From a checkpoint of a small multi-label audio tagger.
Model: log mel input, norm batchnorm, activation gelu, widths [192, 192, 192].
Training: 5800 steps, batches of 256.
Data: 39062 training examples, 38.0 epochs.
Rows from block 6, named by matrix and row number. Each number is 128 + 24 x the weight over its row's rms, rounded and kept within 0 to 255. All counts start at 0. Numbers have three digits each. After the name is the row's rms in percent of the matrix's.
# convs2: project pointwise conv (model.blocks.6.convs.2.weight, 192x768x1), inputs 320-383
convs2.0 102:161129136199165123110102113174140075087153116146128181129133136145143093129121112108142133174126171163159165167132167096141104135120114113137126135107187132108167124131100104108125132128133134
convs2.1 104:139133116145107135138129128170121160153118155128102131101147111140152162153078130122139118133128120119089121150124112129127174137098117135116136142119110123133160136103109139138109112099126119
convs2.2 099:151120129129183160183151127106164137138147141161121108120129115142127118158156081127122106162144160125134131138109119122129153133108130114114135153158134102103149125153133128110131117161157140
convs2.3 097:135119126124065082158157107099096139177158137154138108187059163137093122162130144121156135186155165133112124094120107134138076117136102135160141159130098146119165125114169119138108133109121114
convs2.4 100:119093116144132163107098133142129154111120146136123133145154161087140124171133127131094116099162148148135101148097112095134127134111181163098140103142066117123157154160096114116130139143132162
convs2.5 099:120134123160106066117128097117108151116145133124093112131178131096167140076139100112143119168149164147113106095158144134123149105139106159142116131131139143134129129086118096168148132166147149
convs2.6 098:118117129157122118078138140143129144182115148103115179161113157148155133119115130151136144098086110159111114148135185097130117104142136158170088155104139118117159130128157122123118104092139118
convs2.7 105:167140114125121130094117176107135130108111120148128167190132131101082123125150127130126134108148127154158113092131098128116137129141085172108152112094120130106130112152160109137139133140105105
convs2.8 102:161137134110101114121162151159146114099115135110116194138141113101085093148172169136108136093106122185152152179117140134153121173144115131075147135118127092139121115115114139131132138099123121
convs2.9 093:144140139179103128101173089123067142080112091141177066145113109145067131157137107148126141149113144124128175122101140098134175107112104128128109119138140098124098108165124134090153117129116108
convs2.10 098:139123126160158152143117143118195084074156141097156122122155140134136100159133130120091112129164116100120172114098090134150138128130122158149167130119115100112121121134153128095123159159136100
convs2.11 105:151126127133160115142142083142122109125096133118125185149119114114196141127140155142143118135160147078121170132167123126084086126126154090111110166139186152142135128068114144132134160138124124
convs2.12 103:108133115137135124138093112123121163170137164137128145142096130143139133133111135146150129141172117059149083116126124143149161080122083115133146130114105119129105146100144148135173164186153080
convs2.13 094:142136122121126130119118130138102167143137105080137081172103116113124126135072126111126159124197115147134083133112118133140172130108104137115115135105108120110105110123140168147137107148145139
convs2.14 108:118135136130142088107171124149113144127131110123137161106105142139111145116165106145087127175098130087117076134119121111119134104117139121097109119118144160139130134096145135148108128119124095
convs2.15 109:108112136119080134076101121073108134142148118117114126124136157139086124137171114145093118138150140141114110200144108101119148134157156111128094109135131098125142156150147105100166089097131134
convs2.16 100:144141128130144120173123140139103157121134101157140092133130105125096118136131176113095121140119115104141110118133107158114107144153140101116112090125146135090141119131153077158129168119134133
convs2.17 099:116122118125135136129157171123144131178134114110149114121149105170089102148118093112125140156055125147122126170166120134118129128153140072130101125093098127097167144154098130147122087139145102
convs2.18 105:164118131121140105169129079085075111106136125118146168124175128153108136139131133146133112117140093167090128056130126125143107121138153108104114115133141141137125129139157115132133154163142105
convs2.19 098:107137112107116185133090167119090168118118109154121074148150137129109156184126142160156140081112152082107106052119097119094122098116121097155136129134113125095071089123133156110091130114126201
convs2.20 104:111118135113129091131158127152167121091095150152101127115126128122117106142133084096114110115147108146119134095115107086154101143102156143151099122127130096151148103114156145146173142156105171
convs2.21 104:117141132084171140158143177131160126134142171121130094128165106144096113133085119103148137158129134174129146098129106167139123134130104141081150119138155086105123126156129150179175150169195129
convs2.22 100:122153134162109105146103145133109128100124093127122084080145131143136154164127082149118134104097136110123106091112124135117143140135148107133126168145140114130091075148067127120132120144140138
convs2.23 103:142145123103087112153118116141141131131129143089156161127062141148174097092155174117097121127200134125117142138110121139155147176149094132148109140133115173129150125129119143092101144117143138
convs2.24 101:113101151106191131103100147130161104116142103145110150165143131154107118159096118130102114146147167139127160140140086147137141099132159136125127157104136155127166124126141165138128113172137137
convs2.25 094:140157131180074129125145068092153100128108094149100138078097100137112108121097165181148106110158069125147115107144124112168106114117100153133142082112125099113090106149113140113128167144130128
convs2.26 102:102141133151138127116152144137103167119117117108153081143145109103154114146077137136132131103057122115108139177130118140112129143154120129090129116142123145154125143129108142149102148109129116
convs2.27 102:108114149168139155178158163144127126151161136082136134153164113149104124164108115099131140100142139129158140168138150132097136127117103105124151157072125115171108128067122146125140106107127073
convs2.28 096:133108104120183156146122125132133141112131134158130104082089144119134143155153160118144150102083122126132153139116110099152123154136125144121149101118131083129111145177131124089148156117145097
convs2.29 103:157133122128123146135108119140093128134131140158126134108137152114121150172107112137127128162180168140109153100130125115134123113099136155138109134144110154120143115083114120129147109158112133
convs2.30 101:136142122150118112144125154149125140104099144137105089107133138131102119138109158138110141140187116162166123105165122122165089131125163127094115116113105107138142137118107115144176083099154107
convs2.31 100:127153115164079103159155143174126145123151150143109080134114128146146111187130138159153095134150133117133119091145132143116216128127141118169119147103147150157156097132123141108159144140140141
convs2.32 097:147166138095131124144125155116118154099116100120106104143127099126156174147107106127097159128137081134151129125131100139117176120127127127114160091137114126133161137123130168124110113102152102
convs2.33 100:116127146151072159168171136118075100136114118131161104165108141127155120132117103130093079125092148104179077125129141142130085172158118113099095170144165124149140135131143123121136088127121144
convs2.34 104:116133146157101132127129102080108118082127112152139087126116095174139118104107081109129133074069156162183138147114080116118131166143174111157114138155136094116194104152152106154139122130149134
convs2.35 098:142132154130168147103133126126122111109135141143140131139134141141117099093052130115161145119069143112134171154108112150126135160122144131152124135104143156139115137128125125133135158087133136
convs2.36 104:126134142165139110145085101112130130108152105116100094125120147099179080135153106109128154128108101158116116139130123120141129137163162137182130124117145111172137092129144138098126148164124134
convs2.37 101:158122126114118151149150151121148115088099118102106106129096105118125145097113111090118131175162144170154125118114135108112142169114149125095162112141139122109142117135145100116140147109130169
convs2.38 097:123143140104153116075143130101146174077124117149112138118119101120124118164153084168103127159187141119142124110106147178119124154132117166154108154135126147099140107120166152119156115117125124
convs2.39 095:138140123113151127112131112140136168136090137129157121137122129129153135162167157098176145159106164101139138120095120127116115143141129113167126103129116129139153119144105149123121163152139171
convs2.40 098:149101103103094132154137137115122142118125130101104121115129104126089115097091107112134164177136106100126105074115113140106146166101135115106126127113155112113126093123126123132130152104110107
convs2.41 099:133115113100085131106182149125080118136141141131165099101151116179164140105137133124158122145090104117149126107120147115170113132087081180128147136098127113118132109122100143102117093095123105
convs2.42 107:152155118122157129126115088134136154150102100119091155140140131099131131106166158106134124122224125171152092109127129123108125090134144075109087135132164117105120135120132129145110063115144091
convs2.43 097:129136108142140136141104147167125100127109148114125118108140150149171197147120124101119119140166096089100132134133125094175127148109067148103091138150161107115128142084120109139118122143160136
convs2.44 098:131111123044107135113135120130194137105143117159103074100140151085065139149123164131118121147106131136118099127108114110162131160134099150084127120120119089128102120142134127153124139115102085
convs2.45 107:136116117102128146216133162123060156079080137135123131107111161129096132101133103135168134167162136112120112107145135142144171119131084141181142136147131120128085123154129108076129098112120161
convs2.46 099:116108123074138157165144154108126136136112121120166129100081131140086100150097097149138115107132105162186115170116120096164113080144136104140144156138153151141106127121119166105135070135122104
convs2.47 092:126107129082095124140085104123071169100103139119146143151135141155162112108103190161151135123067126131122158139136151133076115100143119171117081108126105134127116133141067149112121153146103126
convs2.48 101:128134152174142137096166137131119137136129144126139109116133117128161163144143132154122169179083089155097186100151134131162148155115167125104133130179112132150121128080136135117144114151142152
convs2.49 106:135100109141095138147132122121168128136116112127122147120119116117128148131144156128115127135086126090099125101117109081128103139119146129087124119098091101132087125115142111115130157150127114
convs2.50 103:104123110107102130120127131111152151161111134097131148072125133173096106158134092107123145085128094156107142164118127128128110154147139062143146117114100105112104119104089133125160129114154164
convs2.51 094:117109127096117122120109122139140144150114167117117156150115118118104157214138151153155113154135115101117110155112129114140143132115134083139111148143132107172092130186121187086118086136132102
convs2.52 096:111134144110114131173134142129145131131149135123098102129126136125111145131184140138112122162100158092115155165102080175154118136116098173143136159090114067140112132155115129079114128147104081
convs2.53 102:126132138157131131122126160148153127144096116140134200126140110164124127115116149102110153174097133095166125147119106104076189113117155138150147130153110099104127114125094107129131096094100123
convs2.54 099:099123142119074138143112115125113128130082134146154100099130122111129114104071113152101116146085132118148127128131147132121146174146131125117137139142151155144114121121108120129155127099116095
convs2.55 097:121134110121124171140139142133086139102129098107143069119134153161137123111163100177157138121123109116111164162156109075093119127152146152135088162133192104146155135145119116156106132152128126
convs2.56 104:148091134136139153097154165133156148129143141096153123126144099089107140110139144124170155159117147111109108142106113117104180142095101110132127088122124123112092130147123115113123102140097144
convs2.57 099:168145133137130160159085167161118110131167131103135155126117124150120125168112114125108153091101106112089140129119136136100162131121123112077115104131154112132143103161122155084130155116139173
convs2.58 098:116143112132113139123119128140141100134149135092135135142103127121112093134106136083154141167122116130134089114150120125098172112122121089142153143127127102134182087125107109145117128127133133
convs2.59 099:152115130131118135108078128156140109123124139108123133161150122099144074203080102154112162161048097162134097085124128150110115127133144129157118134115158161140132134146162130096148152128111096
convs2.60 098:150132121169166126116103107146127118122108122147123178117121129113154164141140136131109134096047113128122120102100146136142125130127120089133125104145075117151137110082124104127116091119111113
convs2.61 101:137131155154139143151114143130143129166138119104134110110157105103158103100176144119153109129112128116125142132117108120132119111148132106153137173115153108118111137126132102133133104138144115
convs2.62 102:114146137124138138149117117110114149127107102137097063145122152122098120146181130127144115134070129100122119131107125105121079087111141117088098119128155160169101111131132167110122110157160109
convs2.63 102:123127124162142118068145091142106134114104116186133191113155130157106121138148149113164116165094151171112149169124124121095146105101123207105132115134100173121125138132131100134150113146140119
convs2.64 098:136126126110109108161153132102137139112082135124128137136132109087170130118103146111108113104088132170197102080163129128118163138201128104137151100147135128140083106123150138099162150068159125
convs2.65 105:130132118152100132123133119147115086160110145128112117130097122103113157137139120123139112125199112112129056127121152124117141114127136151151141108138101099144125126165144125096106130081111153
convs2.66 103:118143138109181086081172099075102092132098120107097147088124117082127096141099132105100101135162112151155117136130160151106139126177158119145146137117066132100130125159155121098110103120138122
convs2.67 084:124103115145096134121123145133112100161134133100155146082086091117128118157151101079160118112094123121105069128127126155108173117126102123116110165147113142127117121144147118099136093154145129
convs2.68 096:121112116135198111149069135147185121112154113158124141077133109140071125186118079140081110135117131131132211152136137091137154126107160135099118118131129132087163124124113104125122169107149144
convs2.69 105:138174130092132155133147186151080100093145115118185043123109092143124104107134174096127149161104105140159138142118124117119150113106149086148135119167134147122120123122136139089135113116158095
convs2.70 093:112143120095137134149136067128162098131109135163109128133095113140114119139145182102134097070180171096135131148126186148107067097130096145123125124137142124124106121137104136123132098151122126
convs2.71 101:132129114149103134160171102133104179125152126124143181117106119176101121152109132175161119130158160189092155169115146147141087111116133135165130128113132146120089143116125136158112134142115126
convs2.72 100:117128136137119140129095129168082156165092138135126109112149139164141122180123128115121111177077100130174124121144119114152084095137154091109099101096123085131130103151116128137094071151110112
convs2.73 106:130131151136200085116145116109147109108079105136141147137111125100122122145125160108106098107141122104114123150118122131130087098114130096136132133130128134114137112187137114160105134104126157
convs2.74 097:124138126167171152127173145135120134199134159147131160136117157109150155149147143107135150170156162186174111126145155152121152119150153106128172143104138143112091112105137150094132152105127098
convs2.75 105:107144111086162115090097143180154097154131112119129167127116134096120146178171132105118134107125155097156119122109161143132149151127146149135132121089186129138141119161116132115089144120080073
convs2.76 099:133145127176192130172095159110117121175143133117110070127110150103137156052186141153130130137165125102181136164115157117135105145117122144096114127079152114117125166163103144132113113142126111
convs2.77 102:093157107110164123134153151162150083118147117125106156102123128143128133134112106121150125119092137156130124138144133111148143106113069092130137120129132120097120122100108124156149108144134121
convs2.78 092:109108142122141129116120110136071161111158148135131136111119110166166110184161095146110126113106127176119139154101136105159101157130129189098140123149168113118204127108135119139169139140159121
convs2.79 094:124149131117105105109166156128121102150158166134119123130169161099117104129116144176143087156099101153156119138110147157119140077134141101084139153129163144116121132148115154195144139097138089
convs2.80 102:128137129144066162114098094123153132165126086151144103093134124079134177156147106142164168141152076102115114145145113129145118134148159142068123146127127104118120128109128093142110143128126127
convs2.81 103:144141141112116112117095111154133129162120139116079129109078098149138082096100152132124124113161104124105133103120134133118119145102111111149146124125125156145155113126144138125126126102148124
convs2.82 102:153137133150151140116124141126102133116156158151141147105105136121075105162149110143133125146161163096124152158141129146127102115131140128138112152136117172150149148106130156118122143115131143
convs2.83 099:136105145128134103120136161136105091110166142125137096112112106116123105120108105141137128126126137151168118076150116157104110126145132135135170159140110150121161135129139177162119083095138120
convs2.84 095:115148117148087105105122126098152058162114116095133117143110153119156108166112106095101115128076090125107069119134105140163153155160135117147161110141114161137137141153115105130116137117127139
convs2.85 097:157110141119138159138095130148137122110101129159165064088142138181126108107143114119173132160138092114108128131150110076100080113131114103119138165145143111136134104135168159126124110116151103
convs2.86 101:125127125105112133150141134136140112114144166119117116127180117104106159113129139153100118109146148117090104128141122147146093148084119172089116135153129146155112137084112144150105178131108155
convs2.87 095:147126121114140144148122125124174159121160136106101143126093145135123126088107101164128137145199159161130105120122120112156099097135147113137123140133174142128101164158099145110077182165153141
convs2.88 099:147126132154162128120149094158109123116108093146108109116127121114091142158158146118071112147160144144144096128162159128152124099117145129116117081141093142140114097137129100141133104166122140
convs2.89 097:129144114110137143096090100123113126110120123117121151108124144171148158060123125152108111133102088171084139156120112107168121081128108107111127096111080108107102099100099134081108135103144137
convs2.90 096:128145142114159129120121107128092116147129148140167110152161122096140176123104156160114133124134090136122087111133114168123142124169161146114146136116130143150141124100113181138165076139112108
convs2.91 100:108136116098135145140134131121101140147124109145104153111107125128112153151157118116126144122138102147140163141136104097115177089146130114164127090139114153124107107158139129115141150141123137
convs2.92 099:130111087135118163138111165153143156121104136159113089113115129120112154136077132108111138122142126125100087154100130129120127111129124127179088158172122115138086116129136127137111125132099139
convs2.93 102:135157133136111117158147114127138128160087160109133132141136143127120143152156121146162143110105131092113132091107124121105120137105110119099145099132132148131116142121113131148098112167138094
convs2.94 101:151138129170160148165130080125102149086132117136106122101087152091056089110062128163130136129135119178072147150127147129098120095138119100106152078119122138133094110134163135090097086101116145
convs2.95 105:117132124147147126107128140135133147167103117124107130127131133124136122141159141156148173113105100150129081137137136134156134133146119151136137154157119108146121121134140122148130128159155109
convs2.96 097:140125145153154107107100132149133111139151114127105105108110129121089129135143126155070116116082135104144149127130140138172099140132164118104122120188087132130153125118117089162098181178145128
convs2.97 100:104122152110130170109135118128164093098118118165151147145100140130140155163129115101152157144132096133125124116092139121140141156144095117178103105132149134126114130125117151112138138103119106
convs2.98 098:125093141143132157101135144128129141148125137092142119150137114143100127134146108130133131074117143113133149143139146171101161140142103088134131099148120152132119138141112177174111140160119188
convs2.99 098:152152119162143107136167155127151148091119123123124137134126121130159113079131098126140097128183090124091125134105134141121135111081129115117143093094088157134109109134124122099133102051143126
convs2.100 103:147136150113107127128107098098055157146106115146101101117132135131170150135155181150132122091147120125131116112144127132145130132127145131126136131133130163162167137119144125163151144170135116
convs2.101 100:165151116143160114097097103111174162096132126092131084142108129113097131204101111131087113111153122074082126140144125094117113129112151122153117076126106120155100105162127126116166185115134085
convs2.102 104:136148121140149145137130170137124163161116143110133112108100153104164139102106148096150167189103156111097136130126135132136132179111129088145118127148165152120104146158116147114126100132118120
convs2.103 105:122121122133098131108113124154173087094123149144149185151174121130141163152139124143174112144131150158134070167133129122151110123140114126125128124120156127115168128152112119107128112108121098
convs2.104 100:097119115054101120117093133126125105118153118119133141145116111146125115162132124106113122105127140116114105173161110131126100110119097141117120162166116171126118139123161158165140109118096144
convs2.105 101:122131127172112137098116123119163146137125108077174115123186117132121122079151153102101139141103141093138117162119154134101120136113142118129095070133125148136109120153110131070110121157136120
convs2.106 100:139122137123147158109120132147144151120113155108148135142158129104111131115092127089152149170151107094110166149142136182143110153142137072126117136110124117107128133113129107166102107092112139
convs2.107 098:104118127141133112121142091131143133169135148164118142147112105133115149096133094161107117139191092132113092148124207152126078131113107098136130139118134106141127151124160129141095136122136097
convs2.108 101:143140145135168118154137158115145151078110109079102086104170159127182171150096128174118149144120150172079114161128100109116139110076089151119128134129156163110185129105127103147113140096114159
convs2.109 098:134097149077134150134071154110143178156111127182128117115105148118086099096133114114139138119088147121113091119123140154134123125103126155125121135152085130117143134129156116116116124163120156
convs2.110 100:128143122122169103148131167106125154108144125115132083127116127141108150094087104114105146107128156106123133091131150165130082127120162152127110117131146147118098118142136120110125196161138122
convs2.111 105:122102132159100109114151139152087080171112138161127073121061122140110122129129135095162159120212128147109067144129132153112105119129097130072154116108093118105094138153125115114147129176164148
convs2.112 099:118116129138113094112157134117154109100103140115152157141135124135113156088133115115116130080133164103102124127113097117128142137116157127091122113147112119129136143161104123091132105135132104
convs2.113 100:146128114095105120128109123113125143122095113147120183123142127159098109102103119160156120207190116121121128138131107146144136109104111101101122118123115135100119124124152140131151139158136142
convs2.114 098:116129106137119161161120122076090118139097114156116177121137131156118129138119108108151125115088108119173108148133128099134122112121121138175101150139144131126171123160088092076127145120131119
convs2.115 100:113122103103107174139123146121082129118121113124102127138127131083060087143154120120113122144110159164098112057133112112129159131156160093144129190139119092108158146141144123138148141141169155
convs2.116 101:134123135127151119130127117118080114150155148081123081112125157170167155035148154118148151170136151139132097107149156167125082112135144110066148140127127131131124141115124136126121160147127094
convs2.117 098:135109133143086135118139155127212124115104160093139116135121114137105104131119109111121142121122142109180108123118119117135131141123113152121118083139137152091119113130126146136173140130122111
convs2.118 096:114160109116128110128123155142118138134121140104144152107093158119150169098160121165132112153152152131132082111116129129175154118105138123146120146141139105105121110137124131103125126150142077
convs2.119 098:120150114133135118148090130137153115131137133151117109132160102167151118091119085140083114139132128130154094022109149154144133106107153144141147143127171165129152134131121119154151122122133114
convs2.120 101:110125130115098110125109095086107124140147158099142138118154122118095083115095089137147108137148159169169113118126138119133091145167104106107090116138121134113111146127069099154118130097103096
convs2.121 101:137148155122068135131080125138113141120076123162081084090141139091087158092120122081138130178131137129122182138121124086128149100175109170132131105175145123109084125093145098102086127114126135
convs2.122 096:103096102120163099103153158115093150090114130111141106118137116136106128095176128173112114111126126118114121172164134151110141137109161144099105136127119140136178113093122126133101157067064117
convs2.123 094:137114143070133149107113132133093104143104111124129070123131106119154145126158082115151110128166138104155133161114141122116125127112154096123138145120113116150135118111144130144095136140138174
convs2.124 098:125132151104088128088176109177124166098116132110161120145137130135119124138142147165182134147143137111117138135154125126107127111117109131127121154116114119121101112118144142114126141129126149
convs2.125 099:111113116094145090105172094167150150082106150104137146177157158149161137131100143113105130108087132160108129119150146100124123117140128123124098116122132113134172131148113112086131170123125147
convs2.126 103:095099112132154166149140111098097110114121085098134109112135156130109099174106086152092104133149127138126127196109114083148141133109125112113126138119141149144110157132177106103137177108140141
convs2.127 106:122137128144149150119161114142114123117153143104125087140115110171123121164144109145125123111071147120137109146136138137139111111140130083125158130098151140129096127114132127140145134128144039
convs2.128 102:111124121121129141106134126125125131145148149081113137086109101108101111104147129124092114125082127097113137116135126147160124180139125120123140119134128158121120145107133159120154114046121130
convs2.129 102:114120146134109130125092177133144128127100119148130113146127127093164131125142159119107151126200164094153121070127093128109112148113120147110126140111130134149128142135114156125108121110111155
convs2.130 099:139172152132126155106104120097134145131141156175128125141151117134146075134161108110151092131195123128160147119115139141130105105114138128138090129117134112124131134149147108139142130149126098
convs2.131 105:126136117166128111109152116161091157126159140110109144138071119149166135083146110124132147139152098083112095100154109137159108067082138136131142132142128133126101143094158155109112144142121085
convs2.132 101:118124098153123135101124126132172167106120123097152153125131119130180159114128137175125110134133123109127094106106115083121131083069168132113100137133118107132095166133108115126128124134133114
convs2.133 104:098129144120046129143149125145100097131104159132127133129110126128136127095119125139123113123117174131138113105155133134148095110110142106115119144106161138106131124111102138118114126114083129
convs2.134 096:131115102128132131095171099113138135118129147126147119135161121093129100118207126161135102114115161156110178156131153145162124139083121102143147155109100145174145073132087155132150038098119149
convs2.135 099:112121142131143091104074076096123145187125134116097082116124123069145115107197138130098134116159150133116155158140115141123120157136166121097117136161153149120116158141112103125150084139135107
convs2.136 102:111133104115163138137097112136141099139109116138134111146159123129067080081100127141101156147148150117128161107102114138145118158129138123131121134099117098111136145152153133156142127091164131
convs2.137 100:114128109142169168165125117166092120137097144104123127113146086130115124120145077108137135116113087149147103139143132119130077111128146137097139101118144151152134087126127146136127132112128087
convs2.138 098:135143122140125121145148096113150163096152120130124068139141106162152163145149106145132134157125172103090098126086128120113088108138185154094097129100133168098166101146119121110109107143141105
convs2.139 097:132115143159179131160142125175104126136124152148125156131131139144094107088129094123091133108141130139087169133112120118084092172139132127147122107146165145118141162104135103114125116104164149
convs2.140 103:140111111095146146151130120100108169136147090140129142110106102145171146166140161135081086158126138123097106075135102102125107139129129123118106107086061093146092114145117109139156142164120106
convs2.141 097:138109125095113142166086136098120088155146116140106170105115100158152190126124111123145126093137108122104116163108119140134119145118112152159151126155099164106114110154151110154121147149158157
convs2.142 099:150151132114119120133119128119153103130102142121094169162153098113113118123147143146094129071133127130134120133107143122118145089137084106094122113156154121139123108111136101158150046150147158
convs2.143 097:105136130100137117103107126147150131136132111097065174106145136129187147112105143120148129122146138086094074120162132149126133095132076114128152142136143174119140119105124117158102159126125128
convs2.144 101:127156130110148132126125121089174112113117117129156098135123098189110106202117146115158160100090154108131158116105121138093142119122085128090111149144148174107152107090134120151123091130096113
convs2.145 104:153104142137120145119132151121157137147163114161095183132132118107122085164101126103126150094134129182090116152111144126121095148124126144118124130101101124119158126090160120147144152183147096
convs2.146 102:139148130123159112133148095110133141084169113158153081155115141093155142129167115117163155126130156135125161159120129086153086086131100132103138129132124158127178114144186097125127133144129152
convs2.147 095:118145114160112127089153092127129119144128170111098147110154146108175112142136094119114133105098126134132138122104151126147143112144170121107098112138122110139140133121114151102135173116089092
convs2.148 100:127109132124188122126128148103131142140133120131159138135076135207127148106147162095165164113030118167093130139128125122149151151134087119133135115096109120119129099127109134099154117168122124
convs2.149 103:114109113095144165128127157130113136080137119154109168103099115132099126148127148132119137158071127153120139063101136108115104137100088144121124124105136135136101124140118151169133195118127114
convs2.150 100:130154138116112126174097143112111125116135134103113190135132115134124155190102123156089153084100129186147134147139132119144123109161133128130082150100123098150177111138139101096132127132157103
convs2.151 102:110143143145138139128106141094119116129133138129118110114140132084211164075108122129082128143211108169110060123131149097126087159104154124130148119116183099126139141150129094136102154115122115
convs2.152 101:130081156121088124106134085125153091129113150157128182116145151139110123127083165110097159123141175126166156185136122146136127113132111151150137161154106139146165156111121137159116135101147150
convs2.153 104:134119139149183139152148163135148104094156121125138119095157101149186140103137111126141135101139142141150150090119105109128108143101096151149157139155109126112121116125157103157133137139125090
convs2.154 099:119152150140072111090166131157119126081116094103113167141153127141128102181155104147142140124207147152113108116117125142137110121149114112139088149119158135130121143091176129093115148114116142
convs2.155 100:126127106148140099120159144087130146176161193127126100117157096098157126146140079144115134128123102196189169140151138129092163131135137110145150112126144184138096108190142170166151113115098112
convs2.156 098:142138143130098124148155151155085122162137145131169093095119150112173097100104077080101130190162148132121109121135115127113118109144167128153160162129166121093077139150105128191154117145142130
convs2.157 097:105122141137180144125091130114122137062109106093138118152117144120141118150088134126092127113102129163128159145153113151128119128125158106147161166137112117127149122092116137095134119123115115
convs2.158 098:142135120113144101103198152081172129158179130122117157134113126101141165070143123158130127091171137184122128135138109127120143145117123100157126129104106127113146122132171119108127135160099074
convs2.159 098:101104144129112124156113170110130114145118128138121104093103133169152127105109125156122129099119154102142137168127158117114150134096086128119108120124130099122089110143122120103111134160099140
convs2.160 104:150136156126087130074109103169123127091137150154113163154166100121173172110122116093148143140122140068088156151155153126123113091126141143109116128132153137124132123144109133120108116112108117
convs2.161 098:136115110136120135146133121119128119099141128130176102145152111139131097184128102101167123110141107107107086133103126102144121143131059144136129095153140142123124112132123146133133113141110118
convs2.162 101:121123117103180145144142131113163123188132153104147145157129138133148112122142134132149101150100172134123170177138130134081151100160105151151093132155127139141149112129145129134155110125101151
convs2.163 099:152114127143122074124131134162138112084095109146100183082144148128106095136134137146117141129192134126145160124140117111165121119127154085158132119125117122135115140106182142132146128139103113
convs2.164 104:112109129169131147120171134141098148138123117161123090158159132117106138089069118128133105119081146104179147111105105119131162097121138118114134124116151144118096108150116057129105137133096148
convs2.165 099:090148136110155133142151148168099085112118135105172113168162103163157124136132113123167116124151139117167093141139131117148162131129135146094137180116147102136123115091118126131135064108148074
convs2.166 100:124141136156092158107147102161151111095153115114108073136088107097135163148132135197108137114102150108068115105145112130106152116112070119143143124117142139123146116103147150115106161078170180
convs2.167 101:115126117119135115160159157103109145112156123100100126152144126096189132125110181120154150150136138142163166136130115142095161138133145090117122145116122125112174122132122128161102086130120140
convs2.168 103:131140135100129115104071110115102154167108134102114138137106136149129118113149111099105099146070095116137144137120124096150176118135144112131134130136179142132134113108134090168139138152130089
convs2.169 095:110146128152087151092142118102157141103108123135120183162143130146165158109173122137182123081123095117140090134143129140095137074142119121118109118151165121143101124156122154088117195147104146
convs2.170 095:155145109127188166130148135157156141156108095152113120166133155101135127156102134116148117175135139161112110133130148127148113107109097115129108123148119138104150126107138098099110108120104146
convs2.171 104:106121146141130140091104127171144168091113134111115091138133122111181143157082180117134139098107168128173124152124120130087091133123111151164121131093095136105143131148159130144135186127120133
convs2.172 099:113155143102135105147105137113108127100132132165136058117121137145094148079101138129129156157164122138094113095115120120142103099152125142140143127151118111182109117111129132107146155208173116
convs2.173 091:143135127113109115136123112152131143147120133110129073099130116133147111146177145132167125133189164133163110127140126145154140133158112098131136125160167140136106112129132135170123134155141136
convs2.174 099:111131146123136125168075104148133069147140156145134097140104137099119147109138161086089158086119112151100171131154115145125123158138161120148158129135135118132148116155140126140175120156138108
convs2.175 100:123136141156164154130142151150147126174122143156109089121127129113156155152049144125117114134086121123130125107120094136083136147142112150148138112131108119130115142106109155132111170114136136
convs2.176 104:125115124166116120147147124162096121130112127107136120122090125169173130160135144132135138133132136082159129155126158144134143109131151128113103132119113103144192138130117142113130117126143155
convs2.177 104:132123115093127152179133136151122172100120126134156092145158116113113143145178161135151129147117164134095136119115107072121118109118101126105152119123083132127114118135136145130128086168112098
convs2.178 103:104138123086125156116159164104144158153127133146103141108091136105112110112181153149137136120137094123108105122121139114108120109113162154159144136165150128116139147173148177133145106173141112
convs2.179 099:117173124103144136127114143143144123156146129109152159158114114130167118135141095166115145166124125172140102139113126132128109166127125156142119137141098104114117136139084145155138130154120152
convs2.180 102:152134112080150135131121124123156154141125121146085159114102142149114109208155120117138120169135105169104051118122106121121175134105117080144119120142123149136134141117097120112105112149125111
convs2.181 096:095112121068105128109114113076073148132100138131094087099077157107123134133111092128150129107081146093107187103107105115180137152129151110128120112134073139137110145133154177059149135116129106
convs2.182 102:122121127131111124120163119117136060107133114082135125125153143114158143107161104145083112108126100108110120148115134130157099121117089150129138129115125114122132139113135111148092129096125144
convs2.183 103:139116101082125109155083121120107113123096139086138076132127117108113104096151119139091127154129090134127140089140116125170115158163136102157140099128076121131164113126074125137162090101123139
convs2.184 103:116135103094176132131152149119134120099156127116159090144124132127157157126122153126148157085150127094124095142145088128136129145136108137091153144130157106118112124145145145122119124132131110
convs2.185 100:107161135132080113148109126139132107165158159144121133113141125128082117123068164128130117146128139118151106140156112110091138191156097109133128120166164149130118123138117123162112129154157132
convs2.186 100:109139156139129156166110148142118136129120138102163124095131137165145168129116157147131140132129139114119114137124123117141105099162147185129100160129161109125116117117107115140131136104117111
convs2.187 099:128160112134162117131113163112113112156106142137121209113104134152122106120105125106080136131077130130126129167143152094139139139120169120127104118104101134092139137153123131101155154156121116
convs2.188 099:123132153118088134140120112112155087109147123096104196140126159141165144133165178113143149133144111129150123176139150141164119135125134128141127147159119131146170141126131137116117149148151094
convs2.189 107:114122141116133105156134097167110098140152143149134087130144141145137133157108170123093127112108116132149149110167111138137120138140115128116172148116090122134158128142155119129172131086157103
convs2.190 095:161129128069112129151140112161107137119148109130125153136138118134067097199159161112125099136172111171128171139137115134135085114085166151130114131122131091158143105121090121167147125115149153
convs2.191 096:162106110127147129105071123136072130120141111161111103142120128094151145186069131134113130100153174167086089141132150153137069108089160130119133105088102117121120129121113118113112128133141158